Weights of a small image classifier: trained on crops of objects in photos (Visual Genome), 34.4 epochs.
Rows from block 8 of a small image classifier, named by matrix and row number. Rows with one number belong to one neuron. Each number is 500 + 25 x the weight over its row's rms, rounded and kept within 0 to 999. All counts start at 0. Numbers have three digits each.
After each neuron's rows are labels from the 100 images, of 14848, where the neuron reaches its largest size: "strongest on" is what is common among them. Only what is clearly more common there than usual is listed. The data: crops of objects in photos (Visual Genome).
# u: gMLP up (value half) (model.blocks.8.mixer.u.weight, 640x320), inputs 0-159
# v: gMLP up (gate half) (model.blocks.8.mixer.v.weight, 640x320), inputs 0-159
# out: gMLP down (model.blocks.8.mixer.out.weight, 320x640, transposed), outputs 0-159

u.238:521530465504522492511537544472491508513468483498503517514532503505495486487484446523502500522489477546550499465539499479511475508487537500500504538474440502476511475512541485497526515466511488524512513526524494500510507521485496497502486488481481496493499524464521493497472518490503447491472499482518495438491497498464461475501494512487527552477533525457546494499522480511508514493477514508513521517481511475459525449492532529485489545498443510512463515496494493477508542520447476
v.238:521519522527542503486472508511523533555470494489515486492500496520522510516516493548497520539497546465482470481523468462492488508525522517544509473489476457507526513489504478494506503520501515499555475500534495492475494511482491520487474517541472517542468493509519521476478497467487526529495504507493514536492494472466492496494505500489507508511546471549487501472462485491481513492534513487504504502488480471514517507536464499534468478533498515511494524431502498514509467486500430
out.238:476502505520501493524429535433478520510503525480482441508486475506519539462501509530470487472530537514489452515492491501444538492495480464490509523491504515500521466488489522519481553458463508533519515468474499495498518494492511514518492502510543507572510469492475491497515510505464464482502523495496490512472496489486508511521504512490492482469520497530485518512514471492510518514526496516474510513525512509509520521495516488492490488480475515527441540500501495533509519506543501
strongest on: object: window

u.377:514522523495484526494539476469537547498473482552524458475510476487496468501483527490493558482463463462502461545438505467526502477522539481464524524493509484516501523499525472490485518552500467508459456524500487466494489478495497489477510462487493493521512538517499482508472541447483529510443502549454489518558494486480523494485499488476511521479521538498548475498546503504526495547502492518481506494460504481517479491507509518531487490508558488468543495508476475526500478483504486
v.377:509515520457469491500515480474521477522499449514529516480498523517484512505501460450485522494461485472522526549469524501544499458523512477508534504539475534490524497473504485480471511553517465499489465485464477500501483532492517453510513479545502478505521526473524542505496495465484491478490474519489522517515470536500536510506502468465497455535494551458528499504505459467532502487476474439491488539487487499503475518530473488493504511522523539483505522468451517543533448439510509
out.377:495481501524493503469515523494486527482509502512457486480454503505517512515509495519514509496505536538490483489500468494522479487517503479520508492499493503562506491486523502495480518518495534451515485507467494525536522507560504522542478495486485486504532495500509468483506474529505500467575502442489448476543522487461500518457531501502525523508510515529489461507498535523499508462487475482526496473465516540526476481490476444443548476488499504499481497534510491517553515490513496
strongest on: object: window

u.294:492470462502526511540500513492489525508492500529503535467519477539470493492493449540503482486532485521518488485508490491525509490501528502464508462506558519524436483511496478448507488513518498442450487517489470508497534508506504487512523498502475533517505507475533510502468506501512472495507535483487469519490522526516521524512488489553514524510490505519445513488535415513482530507507507485511456470505483490490487497517527514456499508485498490490452504505514502504489491522540530
v.294:489538473515489514496503527538507552494509528467481534433504488511482500526464472505504489490518515524517526480516494477494477475503540526457525498528502515521498481470505499483562485520508478516529471510538450525496522520513519532489487497549479485530548486478493534451470500483525515534471491498484523538452515508485496546487500481492502536475479512499481486497508468528497468529451520507484528514515506502523494501494502502486495527466518496509495509469531482472495539494502511
out.294:549475511481515511498538522465486491493491478494460515496514511473519481503526493551492548533477490511480462515463565501490484488567420510507478516492514439530519475448500445472544486500482528490486496486473541491471462481499508530515502511567497504487488542503499508487535509504480545460560538522497476455533481481522526512533528522531494472508533440494498488495500510488458510468536486511479460503481520477504512459473472491512505503514519503476475512523477526495505491529478500
strongest on: object: clouds; object: sky

u.318:498519467493452498482471515518459468503473547507467507553464477509497499499506484489516516512514500487513525499455537476482489533476489534497506518522528517554492481524541502493493528533495496485498518486480534491479498507464463476509554464537497449537452503532495501539503531491496520469518520512504484451502467512481507494493505507484517497497449555524488512499491487474517506504498479502489542485448523450523471519515522535516484520470458503488509508485507536471449485539486531
v.318:491517485507528499480480464487528462484526529468496484526495488534471497524530494496517497524537517489523508537497519525475502500528464516452511519472536495544529485485545452476495487551517509482522519523480517500520469548508525486553547537489463524516483466546465476530485511429512487501535517531511489440468505538500499477520518508486480465526523490444523530476476527517500469480475522507477459503509479459524500497490525517476490463471496486496484485470496487458503484482496494
out.318:523494502545526483511469449499492498484496467491524469504487496526516463505523507510467505505484526489528525461496469461514524447506542499499500500542532500495466488542505551527532416489476514486509499487509520489485520461519542525520515491523512533532498513484491501461473506564503505469479483484490525465532521522523512533475519432511480461519440457486526475531512510486528500498520468493470499468521492505493491510479482482501505527494448532484510498527531457526492455507499531
strongest on: object: tree

u.115:480506531455497529481487495511508453457485527515535484532498524455429457490456505521494503501504506475502467462486516513500484509500478496488499524471502496517493500502487490538541473483482472476463531472492510506513518512537508480457477481484486463483495508522518483489523494493516536526481497482485455482453494486460492530488498470509509458524493537495523552514504466539467532525526467494456495478481510501502452499482521513559503512471473527478501548481519532527468509506491497
v.115:476523498506517547524490497476483473454527542439526517485509531517485465504449521523479527489466516497495496459475488466483460514495501514543477491522499504524478518496477507532536492521508478504464525458511492505510498511457534492517476466498472470543482519519500541483538499512478459575486478500488487535461520495504534559496503503502506500525517523512488533489485507524515481503519498487500534445457485538537491497523481493548440489473481490470500500469504494475512539509499480
out.115:455484502492460505507513516530504468534511495490518501509505497545522437459499512504488522495473509478486486542524554508433501479531477536515527524456511541523500518475518485485496511510489514506500458494470477473533464544520500495493507520523531481506465480468474490520498479483540535456511480516493503503489494492512473537536532504485484515470506463467471532498493508497527491463503456498507512527535465480451584490506515502471488493463523483499503516486491505510491514492489500
strongest on: object: grass

u.67:533506526480512511488516468511484512526513543459481526530514507525492531520454505461455491519510517513476471467514486509497500532495539531501534497500480512504511470506511456506476471494536491510482483460477507520524485478493529474526494487492513465500491516533528507531502502516494452479511482550505488537494485489502484493496486512506500507513514567496508496512537506516489489506469470496485501521500487477491530551509491509496499515468521518457492510467493541465498482501503525
v.67:552508535436506499508495467488467484511523514505525499489519511492494509536514461525497497488483526510503464497466511466452479506486517437525545518476511486484512526449515464517477520524527498487494487518526490523507496463513468498453520483492502495528543488536502483496505507497510497506515539570536484502524485541480494523464506500465471510523549550505480519481491504509464499492439527510476519452496502475471503539507471551511496458471518467467472447489495476521491473524485544
out.67:497486467496471524498519494522516492471432448497448489530497521488491519478500491515518518569535483551475462477447496516531502462502488504489512479516536497533500496519485432502546439489482495518498453473511515493461487505534483503505536502518515534499514447511517497510509484493534531512497504467500489488518478485491544504530508510552467481471468527474503504513501471486467508524495445519493531522506502485504497529514502505489513555505454499471495515501466516484518497518472500
strongest on: object: clouds; object: sky

u.350:471508523480529497540475481524512504503495483495519464453490523527511509511491447495480504505498518474488456541509549456498508494535485504523479498487522522482503506479519477452513477535459499514526511520524538458488528499483454495538509510472494506505518471460481442480545483508538449554451498503508547508501470498514495508491531523506483504494526476506484501506496485488451497523577521463524498490501483509513520489459478511468483444474491549510507529491503515530509499501501463
v.350:506532529525507499475477483488511483476450456503483487464425486544482536557468502499512508492500498435504497492456530513515490485561481513540531494459537476470506546510525520474485471472460494504509523504499522439481477506503488472494519556516561477504526477464516488528500501478522528502450468496500477512498509501474470540518478492501506453512523485503517490500459498522484493529523501517514523506495499527506466472503522491452560479501504535488489488468515488472506467523527487
out.350:479488470533499487501498540521492497477532493512515477497511533514561439503492500510536498491472502480504513502501485464534495510505510477500458474517486483546473491488490520512488527486534493512535473480462514520450534493494451514478521449495468530503452531531474519469466506509505496494497499505490550554508526484484500464516506497519487512471524551509507492527527468507459533528491508494492525496502485511495514463528538516519496535507467471482542469506478502450521531436535530
strongest on: object: tree

u.117:540461530537484524482520523513498495486515484454460507483488510526502526483479527528500484505489512532463557505484486481467478462477508503556471473558459472530483494510551510505475511528501494458484527491475464513502500499481505484484483480529501482501500501517471507492525519501541508592508502475466497479521510486440481480538481469489507493516529506521499492531478533486490515535540485535500522471489470473491452492473496527495511453495487510545473553505510467497513509515522527
v.117:499496501512513466514514496488485469469462483520503509503452484441516496500521510480474467463491443485491476471495473502511442487502487532497462487488505521522452484510560545566475539479504547440494493542506479495496459533499506509543519536531506466487524487476518461504499494496472524533507525499501487509509523502480495497466467500466506495493517503485501509552528497471536517544488541497468476453511520513526484500477519509442455495495489508484492521482508471523476502505489499
out.117:524515520526512502484488520539500514542499497468486494479519485508472485487562525534501494475506499501497492520529506505489511530454510497479478503533516523532532517502494515487432487534465435536517487482472535529492503513498466469486488491530542541457486529515491464473515526508530491458515461515545482497529457537519496503508501471506506571479491544496493490523470492518457469479532506498465513507486477498470489497505506508534550486503497488484472468504501479502532466493508542
strongest on: object: tree

u.359:496475498488545482525516499478521476498473492516461542502455498484475515510535500509493553516496510489515536532467454507459475475509445546488491502522459511505497497485502550504518490482499524489494519527517441494432496532444538459518495508480510523496522494505481488517501484511514489523490522475508513505490502524484508580487486509545504524479507463548563508421509466490492524505505512483497477523496497502489473438448489467532455506497519517483494501477541534495517522493558498
v.359:502503513489513474493496508493524475477486488464490527473486498539523489485494501483483520496527500502463517456479517491458495497532516519515508505498507466504473510468530471470494488528435506477546465523465523476531506480454494497517474493515495460518488487486485500537531513514459509520465454473492483540457534487515492537480499468480501512457507477481472524519501523455510498479611483503499527510492507491502485492487520524485497503501526521499477524534506493527486540514524537
out.359:484533492501467510496501519486463517517527500521515494503510533470494509506490481517543483464429530496521481509482490508472527448525518513486562491527499490468485467548515490508475488496511461516515502525526485500503513474524516508474520490540553476484513506523516520515466474494521471477443469520485507506477522463506515488505478507518497515473462526469492495484513510537528464498515476514502492490473440504462518502538503513511491495508501482528437498487536506489521429490452519
strongest on: object: tree