From a checkpoint of a small image classifier.
Model: 32-pixel images, width 320.
Training: muon at rate 0.024, 8300 steps.
Data: trained on crops of objects in photos (Visual Genome), 34.4 epochs.
Rows from block 13 of a small image classifier, named by matrix and row number. Rows with one number belong to one neuron. Each number is 500 + 40 x the weight over its row's rms, rounded and kept within 0 to 999. All counts start at 0. Numbers have three digits each.
After each neuron's rows are labels from the 100 images, of 14848, where the neuron reaches its largest size: "colour at peak" is the nearest of a few named colours to the mean colour under the peak. Only what is clearly more common there than usual is listed. The data: crops of objects in photos (Visual Genome).
# u: gMLP up (value half) (model.blocks.13.mixer.u.weight, 640x320), inputs 107-213
# v: gMLP up (gate half) (model.blocks.13.mixer.v.weight, 640x320), inputs 107-213
# out: gMLP down (model.blocks.13.mixer.out.weight, 320x640, transposed), outputs 107-213

u.112:403454507498457473430499463552535545536491527516476430480552522533520564455427467544472448437503602511487497497449451541473471573502423513527469491493436520550487491561530532501475539495508430415407452445561482467421494507546519592487550559530562501471517376541550501534464493450495547442538554456482473480498476504525530
v.112:502574497499510528536485518469471502464521557486489503575566533557452456489523523533452455522546502541516506427466565462550504498531466526461498456575443491409504472511494513475508525493505467495531485485557515534576517491538537479459498578486515457455490446501550511561531504413513474479513479493465482439508501443550465
out.112:458569518514480458539573481506497465514468476545531461487497511496503536499505525498449509473454456568457523482487458476463501517446541451439529582554556475467516523451564498489505445480488437513589398549531529467489428540508446538523437401514440611478525493500549418467474520488509497486501459517505467542508473509515522
colour at peak: white

u.442:500508559502565521563504459482522490450511576536512499487508534460518464492512545499494488416509553513577456497535475489559419543477470493493493456503480478520582528485525526424470478531550444515522434554510544480504457550515494534518542555506453556460500476526451440496489502474521519484504537516494487475504544524506542
v.442:444500552539456550502491561534501487519493562472398512449553530499512521477468457510516467450438498466541550493453461436484490580427519534463474452531540579470507504463482507505546579510470459482469457533542462558443490495535557522528519524556459501538500533520517527471532574515502498477435525472434533515500495556462550
out.442:485620449522509397479519501506492446451441545493541442521483469536480449453495539513520487529515531561520469502428522453462474536484550534545505556569546563408465507520512561446542455506443491589468528506546521473467554534384590478469591571472455427521489476448524480476483496492511505477543535504494497507488513518506523
colour at peak: pink

u.223:485506526598474568479442470607503489455498492482495511552531455550488487428512521499504507561453507467547531519476510432547466501541538532462431472594475553425513482521376602492444438439452517473459476522499467454463481512504518450472494499457493471476466466526513550511501429501518495437496506410505490452499461462485534
v.223:414480594524482541422452461525487529518497477546460524516477441528453534463515461577518528569524503615556459584556503474462458515484472579473430490531476530533534462490430485479533538509528438513485457535419520469445453527508484469533469513519516552532464497509429465520479501472480496457462494412450478479536483485517513
out.223:499538480525505453517537479468382474539497523424480556490536466459478526554498521466542483439502502592446510518540560456580519502511416466397514486482513519509518523515580571508561442512475556475490533527527607520460479479555513527521515474474464440530385565494478518542523530569490508492449478443373552426445436441439540
colour at peak: white

u.288:519506529549457507485535478569513542526493453502427504474548439493500509471483433436511517572452539494466485471544449553501445495580500433472511510525417495538490518573479527438448467449515531495490533500470493496565543428526507512527541430467468535533521479471468514515484529500479493504464593452555507475556544485540477
v.288:640477475487538543421496496509528559396532494476469470500563499576523500491487435430522523494499495510455481462489581480474451464567496506477515514495464528463565506528525515460537457497492498491531486477491467505519491504527447519520523466507482474531531475464561480509498539511485486485481583445449530532575455463544484
out.288:507466513551490513529467556555500535535488432509480510569556553522531477458479509394521505452460438510448498381472536532499505443499458512479454504450550505478487541464500517549494467517454484572508498500522513455457507503442488562455518509522556463555527461467518441556485450528558462535471487480468498510489432548509513
colour at peak: pink; white

u.13:532500466516510522516446498531553486414487504551500485517442488480497563502448462480495549561500440453420519444558523442531533464488509559449562454498443535541484491483524544536503489517483465480505523467498506570479477493400461523482503553545464516553502503532573485523505483470505484546520502534471469463499530411553478
v.13:449536492519482469555508529548545503516451499509592530505518471483512463527489537513619537431486548493528492515522459482466499501570604532467451507528566518407513515519485537512503589496549480590493507495506480488469476484516602470494542568531482446466572464473480470504510494553503494527462448481434439513509453442493486
out.13:543499584573437489517527499477437502461473472515517511456498602527492515575550457496453548439508545479500600491591489398487530448488521470473512551439567522436459511514517459552540473488521530515464534389528518407488514460529481545519423464509521458455509503490566475506533564436462471484491495540546499490491521493511533
colour at peak: brown

u.44:550507512480514501480470496508563554463483540496438504492495450455483501494542497550530473449524472579456479491430504533553505552547543506461475472525465464531473471539539483518510480494490495483494465508497540483503513497468468590459474504537498476447486461514466529536410524505519543515491597511432494490496525521475524
v.44:533453447584490451514458459485588470497523533453519589515457425545549449568540456447477515579544502555429485585452509515487550545540548449517517490523493509510527507443514570503514479522480501471510472542462459404472491512475547519507578512417486474500508488470426576450539564513485472436389518531491531483448448457491525
out.44:506529609599477579566522517478423389518581553488538548515464490498527549521471542476528581489525466511530472502517500466479500535444480482496546541515458503482523525508574462530459469416484515474473452409539505489506526538543504546512443514438562500426528454540526496616537492506485514474476478482531489460489465461503504
colour at peak: brown

u.588:508480540532520524405596531488489470503483433457475544563526484462472492446474510528547457488543539490518565506467551404551511484452417492466525461478538528541550463486536540438482643497578449484482488499462485463424533489485502513409481632505528504445456488485517632459519505447443498523503493381448561550508463545538558
v.588:443509473440529483475521500559531520510470481474469542420518494613478548501536486411510532457434477530596496488466458520485515559442522495542493579577552543524482471518451520454494506496482527483513528515456479540552500459505414504500426478423526471481494441492466530465537529456395499489542449496437505516499540574432576
out.588:511440432513525561462500574501527452496492444502472474503458491496518525445492497433501504521541483485576510487545479499503489435513583455518498528527536526493503507472474516506514545483496539525539454491515476527512545480504493539442511526413542500485532431499455468477451495578575496437498558535392495518512495480519523
colour at peak: white; pink

u.569:476380540511440498477452476558438429531476551469553519518497521530560493463502412541550482475419540507583565517480552497513437413462537480501435512541537502467536502545539479490483529556482545545521546477450547485577420583498527446468495478503487441503503435501524509507472526491532437521481448504505512491484452501496477
v.569:496481493481423503466525483427441526507548542513505572497511481472504493421481507527515494474512413434480493547524530517547538554515503503384531494449531513491479539504467510459529544507512465542432453504460512515434509488536554483462483456476498480453512468482442499470512489436439498464573544498585492574520497495561476
out.569:515491485422509504496474494518515499506532500532440492536538470479491487520431490522475470568492519486539509573545500479494490467544487549461521526491463513519486465470483546457466444471501551495520457517494529423464533518520488467481532525546487535430489467504441457544516487507541556409491481556508517558478461526511530
colour at peak: grey

u.139:467508582414493478482461570490490522484537494525474465521457485542484469538479451517491529541524481559441450450452499521534451467520506476486476404456426561495533578460509474529580497468540565496455488553523529446519430555527509510477542477527495554488491480522511520509512471503482511486474469500434443589511458474474487
v.139:467465513522480616430520547498490458489567470494449454484488510469551482447468444519500569505506454484510555452403505538454539482489500542504547479464475525480521487581484479578524494465443496493485429545455495606513453535497419490483513468480526427470535502520544524502485528482421484518494477446506548480485524486514469
out.139:560535484478477497489478451503480509548485494527495450502556479520478532573553506471550479506475488466508556527430547499580522419506517542538429593469548565444503486560480486529507489488446452468465487446575467503505473420447531508528541475494433466513523466561475541489506442533479496455519533481506509453519570477519551
colour at peak: grey

u.405:457470559513525549470530522498549493535502482485392528474436500514505451520520546474485534495518541578589507519550438518528466534481512544488429455448494522530447406468501496540488502554485547502512522466587459483423496446576490557512487521494535515503439482505519582500504464484528518414448483534532456456507457516420521
v.405:527516514466477488546568482463486550511447482497496514487449454490551491429595489473526492497554542487524598476534501512546502510574490590465518418436446406547468473432494517430479463526471546477519456514544562505513473463561569517475498473482541471489478536530469507472574526542508546540548506515450492475449463484471528
out.405:466484469527488481524473494440515484511409508490468497465467575510508486561511483494535498446474502570511508543495515585555459499554503531504512512551524484487565512494458537452441429557520519501468447504490562500528459471518522514539461534531487501480449553527535528528474430482405444501447524508499454554500474555552453
colour at peak: white

u.272:477451550515461487522445475490494457477469487544484563487551445494513542491493507535438497482550465490540495521505455498472534557525501514544493523451561508533506481532564481493491494505464524515458571461526557516475538603528506477550499543524545487472483462502495517419485463404493567471501507480469465539520425501494512
v.272:514516433515560498477534474639468504474485451573499484535462475469538524574504447492507512524504483527490498404502493502518535538514561494484444485492530488541487504561555488457499514456478567479511485453456568468426507481439391519436543576488508542532520522527507520449515508462544499474481442450502486503444516472520530
out.272:499498572487539532465496486517428455531598548468510562506488533533495543447472499532493498545507513525509526446436477589480539510507491547532501515545511425509446480495534489571435463397496481442469485543500539478542468482510478478468553442520498487556494545470482469497471502513505441541495501439471525545462495546430478
colour at peak: white; pink

u.220:443509489504488429518490500502455534518537492539489471465489492556547495510490429487534497512512484511481483443477490438449442531527500485583511528469520476525493487469447472504434575467493492420526468537528526537537533486450558447508562467566509506496544513463463490537461570469526527544432482538453526445501545498480532
v.220:495515488523467484542504460579531533473522487484499411542498534437483548517545462515569601463479498547507531471505491574470458482541506491549477432506468564540575436484567519548485387490492465498468547485510544453496452563544452506486500470542476568514581454499554498534485504508522485471452500525514523438493464483470461
out.220:478545485542450494533478487554520443512506521538433600522479511550488545445528516433420552521513526518544512438482542536480533491519502479548383548510522541479451499573476516545530532470463482484537525550477514503497447426465443530517542451522420516492484504461485503489484497515555531392462486480520522624516491531523546
colour at peak: black

u.148:520439490548540522482480493388448469454457477552484507516444508487499526479438482529465553498505552555459523582526465477498505499495563490468486532477553490490445485548506502477492454554491500428589524498501487427449471524499548452496509469491509486479577481465512519520549508413482598494468464487502518441521507504539466
v.148:471497469525560469531410500501544465579470563494495466524532511422490501525533522493512428509581469524533462521491478453467408529503479539493478474531559519528485537538432501463537428464459571518520524432508535517516494505540463460429542464530544517491471533496624594498470479522502549511547533527502572495444497495493538
out.148:555438501534500550482538512530550456430552514484452544491582478554548533539525463442481454406473434514511551452558436534525463469488417462477450480510530570548466532502379495474479513540487430485480540453449462442493531486465475433492435384536524598467464540488514521534527483485576512459507458508491493538530576464511423
colour at peak: black

u.616:532526559475550420548483431540444511507466489490460508454542532458496504522468519443522479507429504445429503469536578472519617479502507464511486547514562571543548548467449489450569469575520505489481494486479400493389495582496414481556470501483479472518516410476435555487518523428515529437484489457589516530533525447493567
v.616:474480536463492459582506433510505536515457540564518529542522463567455505538478515491489534438438534456455519483480478416489509503499431493490483496541552466539535489549508457463502500519467455459455498478488449548513441529474442531503513468523443473504506473516490472466496557514489577483525561510544466427524453572536491
out.616:443506535507525459432490453517511507492479476478544527488534560406474482459528515503416563526534592530559469529522526492586534524480511533474486499617502515558493517516500492511510489524524491535565462495473475589532464514522438493460470547522520487584505501476530440484514403529485499508517497532510571441583478508486480
colour at peak: white