From a checkpoint of a small image classifier.
Training: muon at rate 0.024, held-out accuracy 24%.
Data: trained on crops of objects in photos (Visual Genome), 61751 training examples, 34.4 epochs.
Rows from block 8 of a small image classifier, named by matrix and row number. Rows with one number belong to one neuron. Each number is 500 + 25 x the weight over its row's rms, rounded and kept within 0 to 999. All counts start at 0. Numbers have three digits each.
Before each neuron's rows are labels from the 100 images, of 14848, where the neuron reaches its largest size: "strongest on" is what is common among them. Only what is clearly more common there than usual is listed. The data: crops of objects in photos (Visual Genome).
# u: gMLP up (value half) (model.blocks.8.mixer.u.weight, 640x320), inputs 160-319
# v: gMLP up (gate half) (model.blocks.8.mixer.v.weight, 640x320), inputs 160-319
# out: gMLP down (model.blocks.8.mixer.out.weight, 320x640, transposed), outputs 160-319

strongest on: object: clouds; object: sky
u.67:501465558505492498494452485466478473534516479514494517506533500470493535533478513464519475483500455522509451487493474453515483493542511511553503488503450495522482505463482538488450499472501507500537456560464502476486520470527478497522541519476531463527504440520500516517459538518529517504527503484528504527437536507474510494486504461519518479545522485481520527542485507485562459460476518466494474524449512567456542470484552509534472474477502497484468526511504498452493534520501495
v.67:547447557512496523541479463552481490475463475522476515467519488466475483518529512482527508499535510532513486483499483483512511499484484541527516494479501515488545529471532487517454488513484550452532510523519531494470519473496520479493503506520517520509447447497504506493500578518498499505509476515486473481468504516538532495472503494470470471528528502507491503520457533504501510473514515475506525492532512503483480538471513489526493517484457502571498477487500504495499496487494478
out.67:462525518458505483526483502472492478440489513509493525481473526592461523460503510513496536529490519484536531501507521507490542482491502542477478534496500497469548457514504504479533491473469505556486507488528482521497519477482451518485505468499477495551516475488520509511501506463490470472500486532488536508494498491465485504517490525547499477542500511512542469455521484533461542505467486478493513483509535463510533460545471475514499504499497522526515515515482481514513498511555505

strongest on: object: grass
u.115:464498484531526504470491504534481501586526497502462486490484499514503428442488485475514510552530514480533502538519503540490488501526502474520487535497471474493478523499529488501490513507518479499521521495493497550464483476526494567518490453531441494499499500510503532504482500492517570489531515510504516484492487486506504487465514530498485536577471513461500545504512521485532515488512490557531518523483547517511498502479507487515503490502534483479521465527492480525476452521519485
v.115:495504482519512490474500498509500529486514508487473475493453480530510483474462499500496532513514519558534505542535520495471502449498496506469483523474500520500475493505498469472491461531506464504444509492489536521515483501525437495460496480512467500551489531543519506503520473499473573540486510491474486473533574458524504514484504520506461503545478529474513526481532544494493510493499501528523543510485511519480533502506450527466467497476490485500518470510513506498472467466523490
out.115:538534468478519468529448503496493512511508537495503546474460514513504494481497475512498517512474492528494518440506528565529514508497507518515482488483493466537537484519527549478473505505511508457463488536501505468523510451480480520516537467497529480519530465486506482519507516494522504490473513494478580438524452524484523452484498493490503467488511485529479524491515450525470541519499525511456461483527489482494485545483514482506520521552537487495513511466489542470530513488512483

strongest on: object: tree
u.117:485538448524496503465545544513475496460461453505496518455476499513512501479532505546523498483488517463456491485486514491505484492455527490453507478530503528511480501435523479474511544517492537482529454520514473503541489470514454444484529505505508445498533496513519496490490504483481502509554499509496524513528520527500513488499437508541540519496501481499515482485519502462501500539470481525483517509528527533495507482503480495528491524436516505516508496497506506514516519481541499
v.117:528517547522524520507525515499510466522498525508488523502490529494497505481497515484488509465465500513449467517530511513531484517503504499487562515493535533502445491515476491460473541553518479452524511504503458516485485440543491530502576488502514518515495478543494523471460508515538521452544495529479461512503504495516464513470517504492525486469495493451470481529526474514506474487495517508506501545522509489489540466513527493496541493532501487467526482507482514538535520472505465
out.117:454509510511490489500495469464507493503508511486493483521479477506501518522509499480479482505457512523472487533522519483470488515493474471533518452500484489506532515476481529554523473524500549526513453493499527453475491493467519515505476486480553537474503528475486505505510495424505474512475476481554523524514490475457546498504476462507485491467490472517496537485485521518448505534521496541468512515494523517463478523469465539530499555493513522527474494434538486521472549492531512

strongest on: object: tree
u.318:496513477532517466480531481519496504484522512490518520504464457526475507480489497482514532527470500506479459478504483529527524514520513500478496512495508489462500542534523529463525495504491506496529467492472491516515517502544493484555509476474516543505496478483527502515453436502515484460489490487547467484491522501537480530474532414506540468531532563496519485523482513484506530496564500488494497466476465544525498533521485510516514451498487513496490449493490528464530497452510490
v.318:514490532522519489489483504496458478497503456453483482509496517512472517494514539470510489492495494491493463520485490537494583508546508489517504438492504527490515519491549533518465481486542466511522477499472496525549491447518501462495525471499541523548536457476532510472517515479554513501505487487529507499448531501484472502488501475488472504504524532521513461459494477503492508475529527462509508523493468534528488478534486491511504466451518490545506511480495504492517533506498483
out.318:503522515479507528488489490523515495531462502524496493526525511519499505514523475474492566527488514473452449496488496493497477471560505472441500470487562512515459523495484525505496473502451517528467489520476439467499470454497468521488516496446477500526507528488505524480500498517514471509516505506488508515478514496535481493519488559492518484514498550464518458522510524509514519503488495479531490512492522503552498508504525472516481445488463495460510520499504527484534498518538523

strongest on: object: window
u.377:499526512569503507541529509518498476510535510490560509449528521540466484482505489505491484500489546444534493517502498525495463478516474489522487509498521482471524464480482514490525521497478475481480487511530465466490489543499527485535496510491501513532493522499499499525500505454531527460535481487487464513486511483545513504500478499520460492476494495487461489465528489505526492464481504500464485532533474504518532499508529489525498502481512499528515580521544517494441513467483491
v.377:463522509517458517529497518499487516492508512535546485481514518506455524453498464487492492495524539481500496549499473530479472509480464476513482510523518497469487483552478516544506510516476491478471537476514469449489525488456491484543510528510479550537509515490507497492480489443500520484546484468513499525514524541509506463495478483555542521494494523487500501504528486496494504503498483470484539501543509542497515504454524468501487517478483524507506514541513553534500501512466507
out.377:533494514456536456534507485502488502492497538485502531527491486537529473543490498487491541492500521507500428472476519510451535491503554467504513512470475514480469483538542528491508491470468532488484540507504453514495497498505456492458487502521493510445477497463490509526496508484519493540481521465512472528488481483490517535457516525480508568451522519523458510499517498500491474493524507499483491483438507482491457450520534509512490520530471555499458450533542512520517508485511512

strongest on: object: tree
u.359:495515486503512500493510519493508519476489528510505523536489543549549481494485506508472508484438504490492486529493485515505498491468502493492518518466455596513468525487527455441481466506483499523506516447468509535509502462527496516502480475482485515526500468488516508504477512485525492507576530458507467506497462531494487494511494505562489503517506468467550491508495483510500495524533551495510469513493507493502487490496508487497515510511511503476484481474477502478482517487522508
v.359:472517480483515528546500534484521549526508490477515483514493560537498499462458510472492532485448463534472522502525511512489490509534493490501511497430516512520509523467524453491486538541536480507514530517532458475474538500467525521535496511499541482530476483503494454477503509532532506522544476465469494491495512506464504485481545493545515486552484476512529490480492519556507500523497501486508478451462522495467461481499491513505517502509487539468563521508484506499532474464466470
out.359:415517479507509475493500508522478456501518521514507504535479488508513515543523480517515567537520521515480465514490570479531524537495508528512490502486505470500500540461450536550456491465542512494533490469526533517512485506483466484437495470494491502512502523531464529481529488475491521522476514464511507465509466505481505486550473499514503522481525545516505521468528505504505469535476451497489483531510535482493473481490479468498490518511514525499500468547474509470493520526452508

strongest on: object: window
u.238:518504493463471491491527457532512486490495458524494600551499437469491485514507477452523515519507496506499505498510540439524527488514520477501487503513567479512491509508549483539507491475494479543510528487460505537521525482502465471508493522525497490506488506497485516457522525547476545501557467484478532531436502502462465472506547471525498526531487496451490471524492500467503469494497499508478516523526462508470490498522510504476484454511511506512489539509502472511539485499490496
v.238:448534446499543516479529504491504463502460503489507493538467515520502519432477498566476510529501507526467514535488484522527478473498525480502501497447476480501442492493484489509487478507504537551494510448503514506464478535509525456490563544514499506502472554496505504486456518467492495465517458517503502504512545497530537505486489487503525483493530518533533466524511534491483476482469474483483530531492457509515544525472505484453497456515487500503481538426495527505478513491453481
out.238:544459491527516486505512508522509505527462443484483467495540486520509517502512477468531516482484490529492515482511536527472516500540469531516515501504436552480509490500484511479466518537496472471465537530489487526506492462497469554489472516497534519491575465543518515482517460496559507523488533489500559497539525500486460500499513527424465532557474489508490487508495468507478497480509512492519518484520548468457488521494472523446484471500493477498470468491497502502444458514518503

strongest on: object: clouds; object: sky
u.294:500504502494539530487458465491497539504500505468512528507510522472537485504536465455502478478491461485520508509506493515520506502465523517542504494544535472472501470473498490458525507514501486471564485484558505467499504502473513474531504522488541463453530556513482512465525571517514514516502497502540519478500449572521475542495495469500467470508482508522536519521500482502493480508502474470487488548452464491508446496467497490468514477513540438508514489483470467500520552503524507
v.294:507471519508505501476506478484505533474536468468516515473539540473486556495518544476476491485478480486490510490473487520546534509494479508531461498558452531533496497473506477472528523473512519499518483518549500463475497487501530495505510488537497477523506467509495525453527540496485531528501523491488464509484457507483510524559485522447494459488480436544482489461513467485492517471501510505481476520501444507505474468515468465476499438483494542488545524459531450497458548492522492
out.294:524492498483523479519504499479520497468512478528484479515495461515474502478524503483454507458483474508489482485476537525516512497516492480509529493505507492476538484494515555472478492512510490517506484511463492507500502474525506503481454517498472508479482524506538482492470440535484478560526478539499513491498549476506520488498532492500515493537480497482475495513501528541498496548514566494471514526497474474512499460524494510519473511553501483481561487540533515486535470468493504

strongest on: object: tree
u.350:511494522483497475517495493488520520484470508519529546481479555529496477513480484485523467512484490488465526459505490458509504518504481466484460535490509503499519518487480517469482531520539471499473515487503532532528563465493565504482486530474487527529562506504516459464562552496527478528509485502458553451474503533480484532476474442464490495484502543463502494528502478490475521514512527520492540497496511497482490491481507453516511480498489501519510525532495506537483512500477525
v.350:481526499482511464528489504526464503528500502501501491534535486535520518512481502487534469489500513484499539486502498517495504547467513487507506478439526524524472514502519512490474510563533475490489517528481495532531502455521499462483497522470500519537528503513483454493534536532523495508501504452452516455487511529504464527478491501467481522501505510498469446520463478479514498473503534487492473501501554503484521469526501472500524501495523520520559519534499517495503518474427479
out.350:480482521512481467489511518481485465498462505508466478492528493523487505520509463517497504504483509560533505513516534465521498514498557517497484473510487504501540418502479470498534478505488504554470460505500498563513464448517482495492518506440463521452475457532557533463475498454495499491476529496489490511494492497522547474473478514537509490514457467473531533492500480505512565563477518487490512502489500486518489506510528486489522496470512504499500520502516506515470489513526520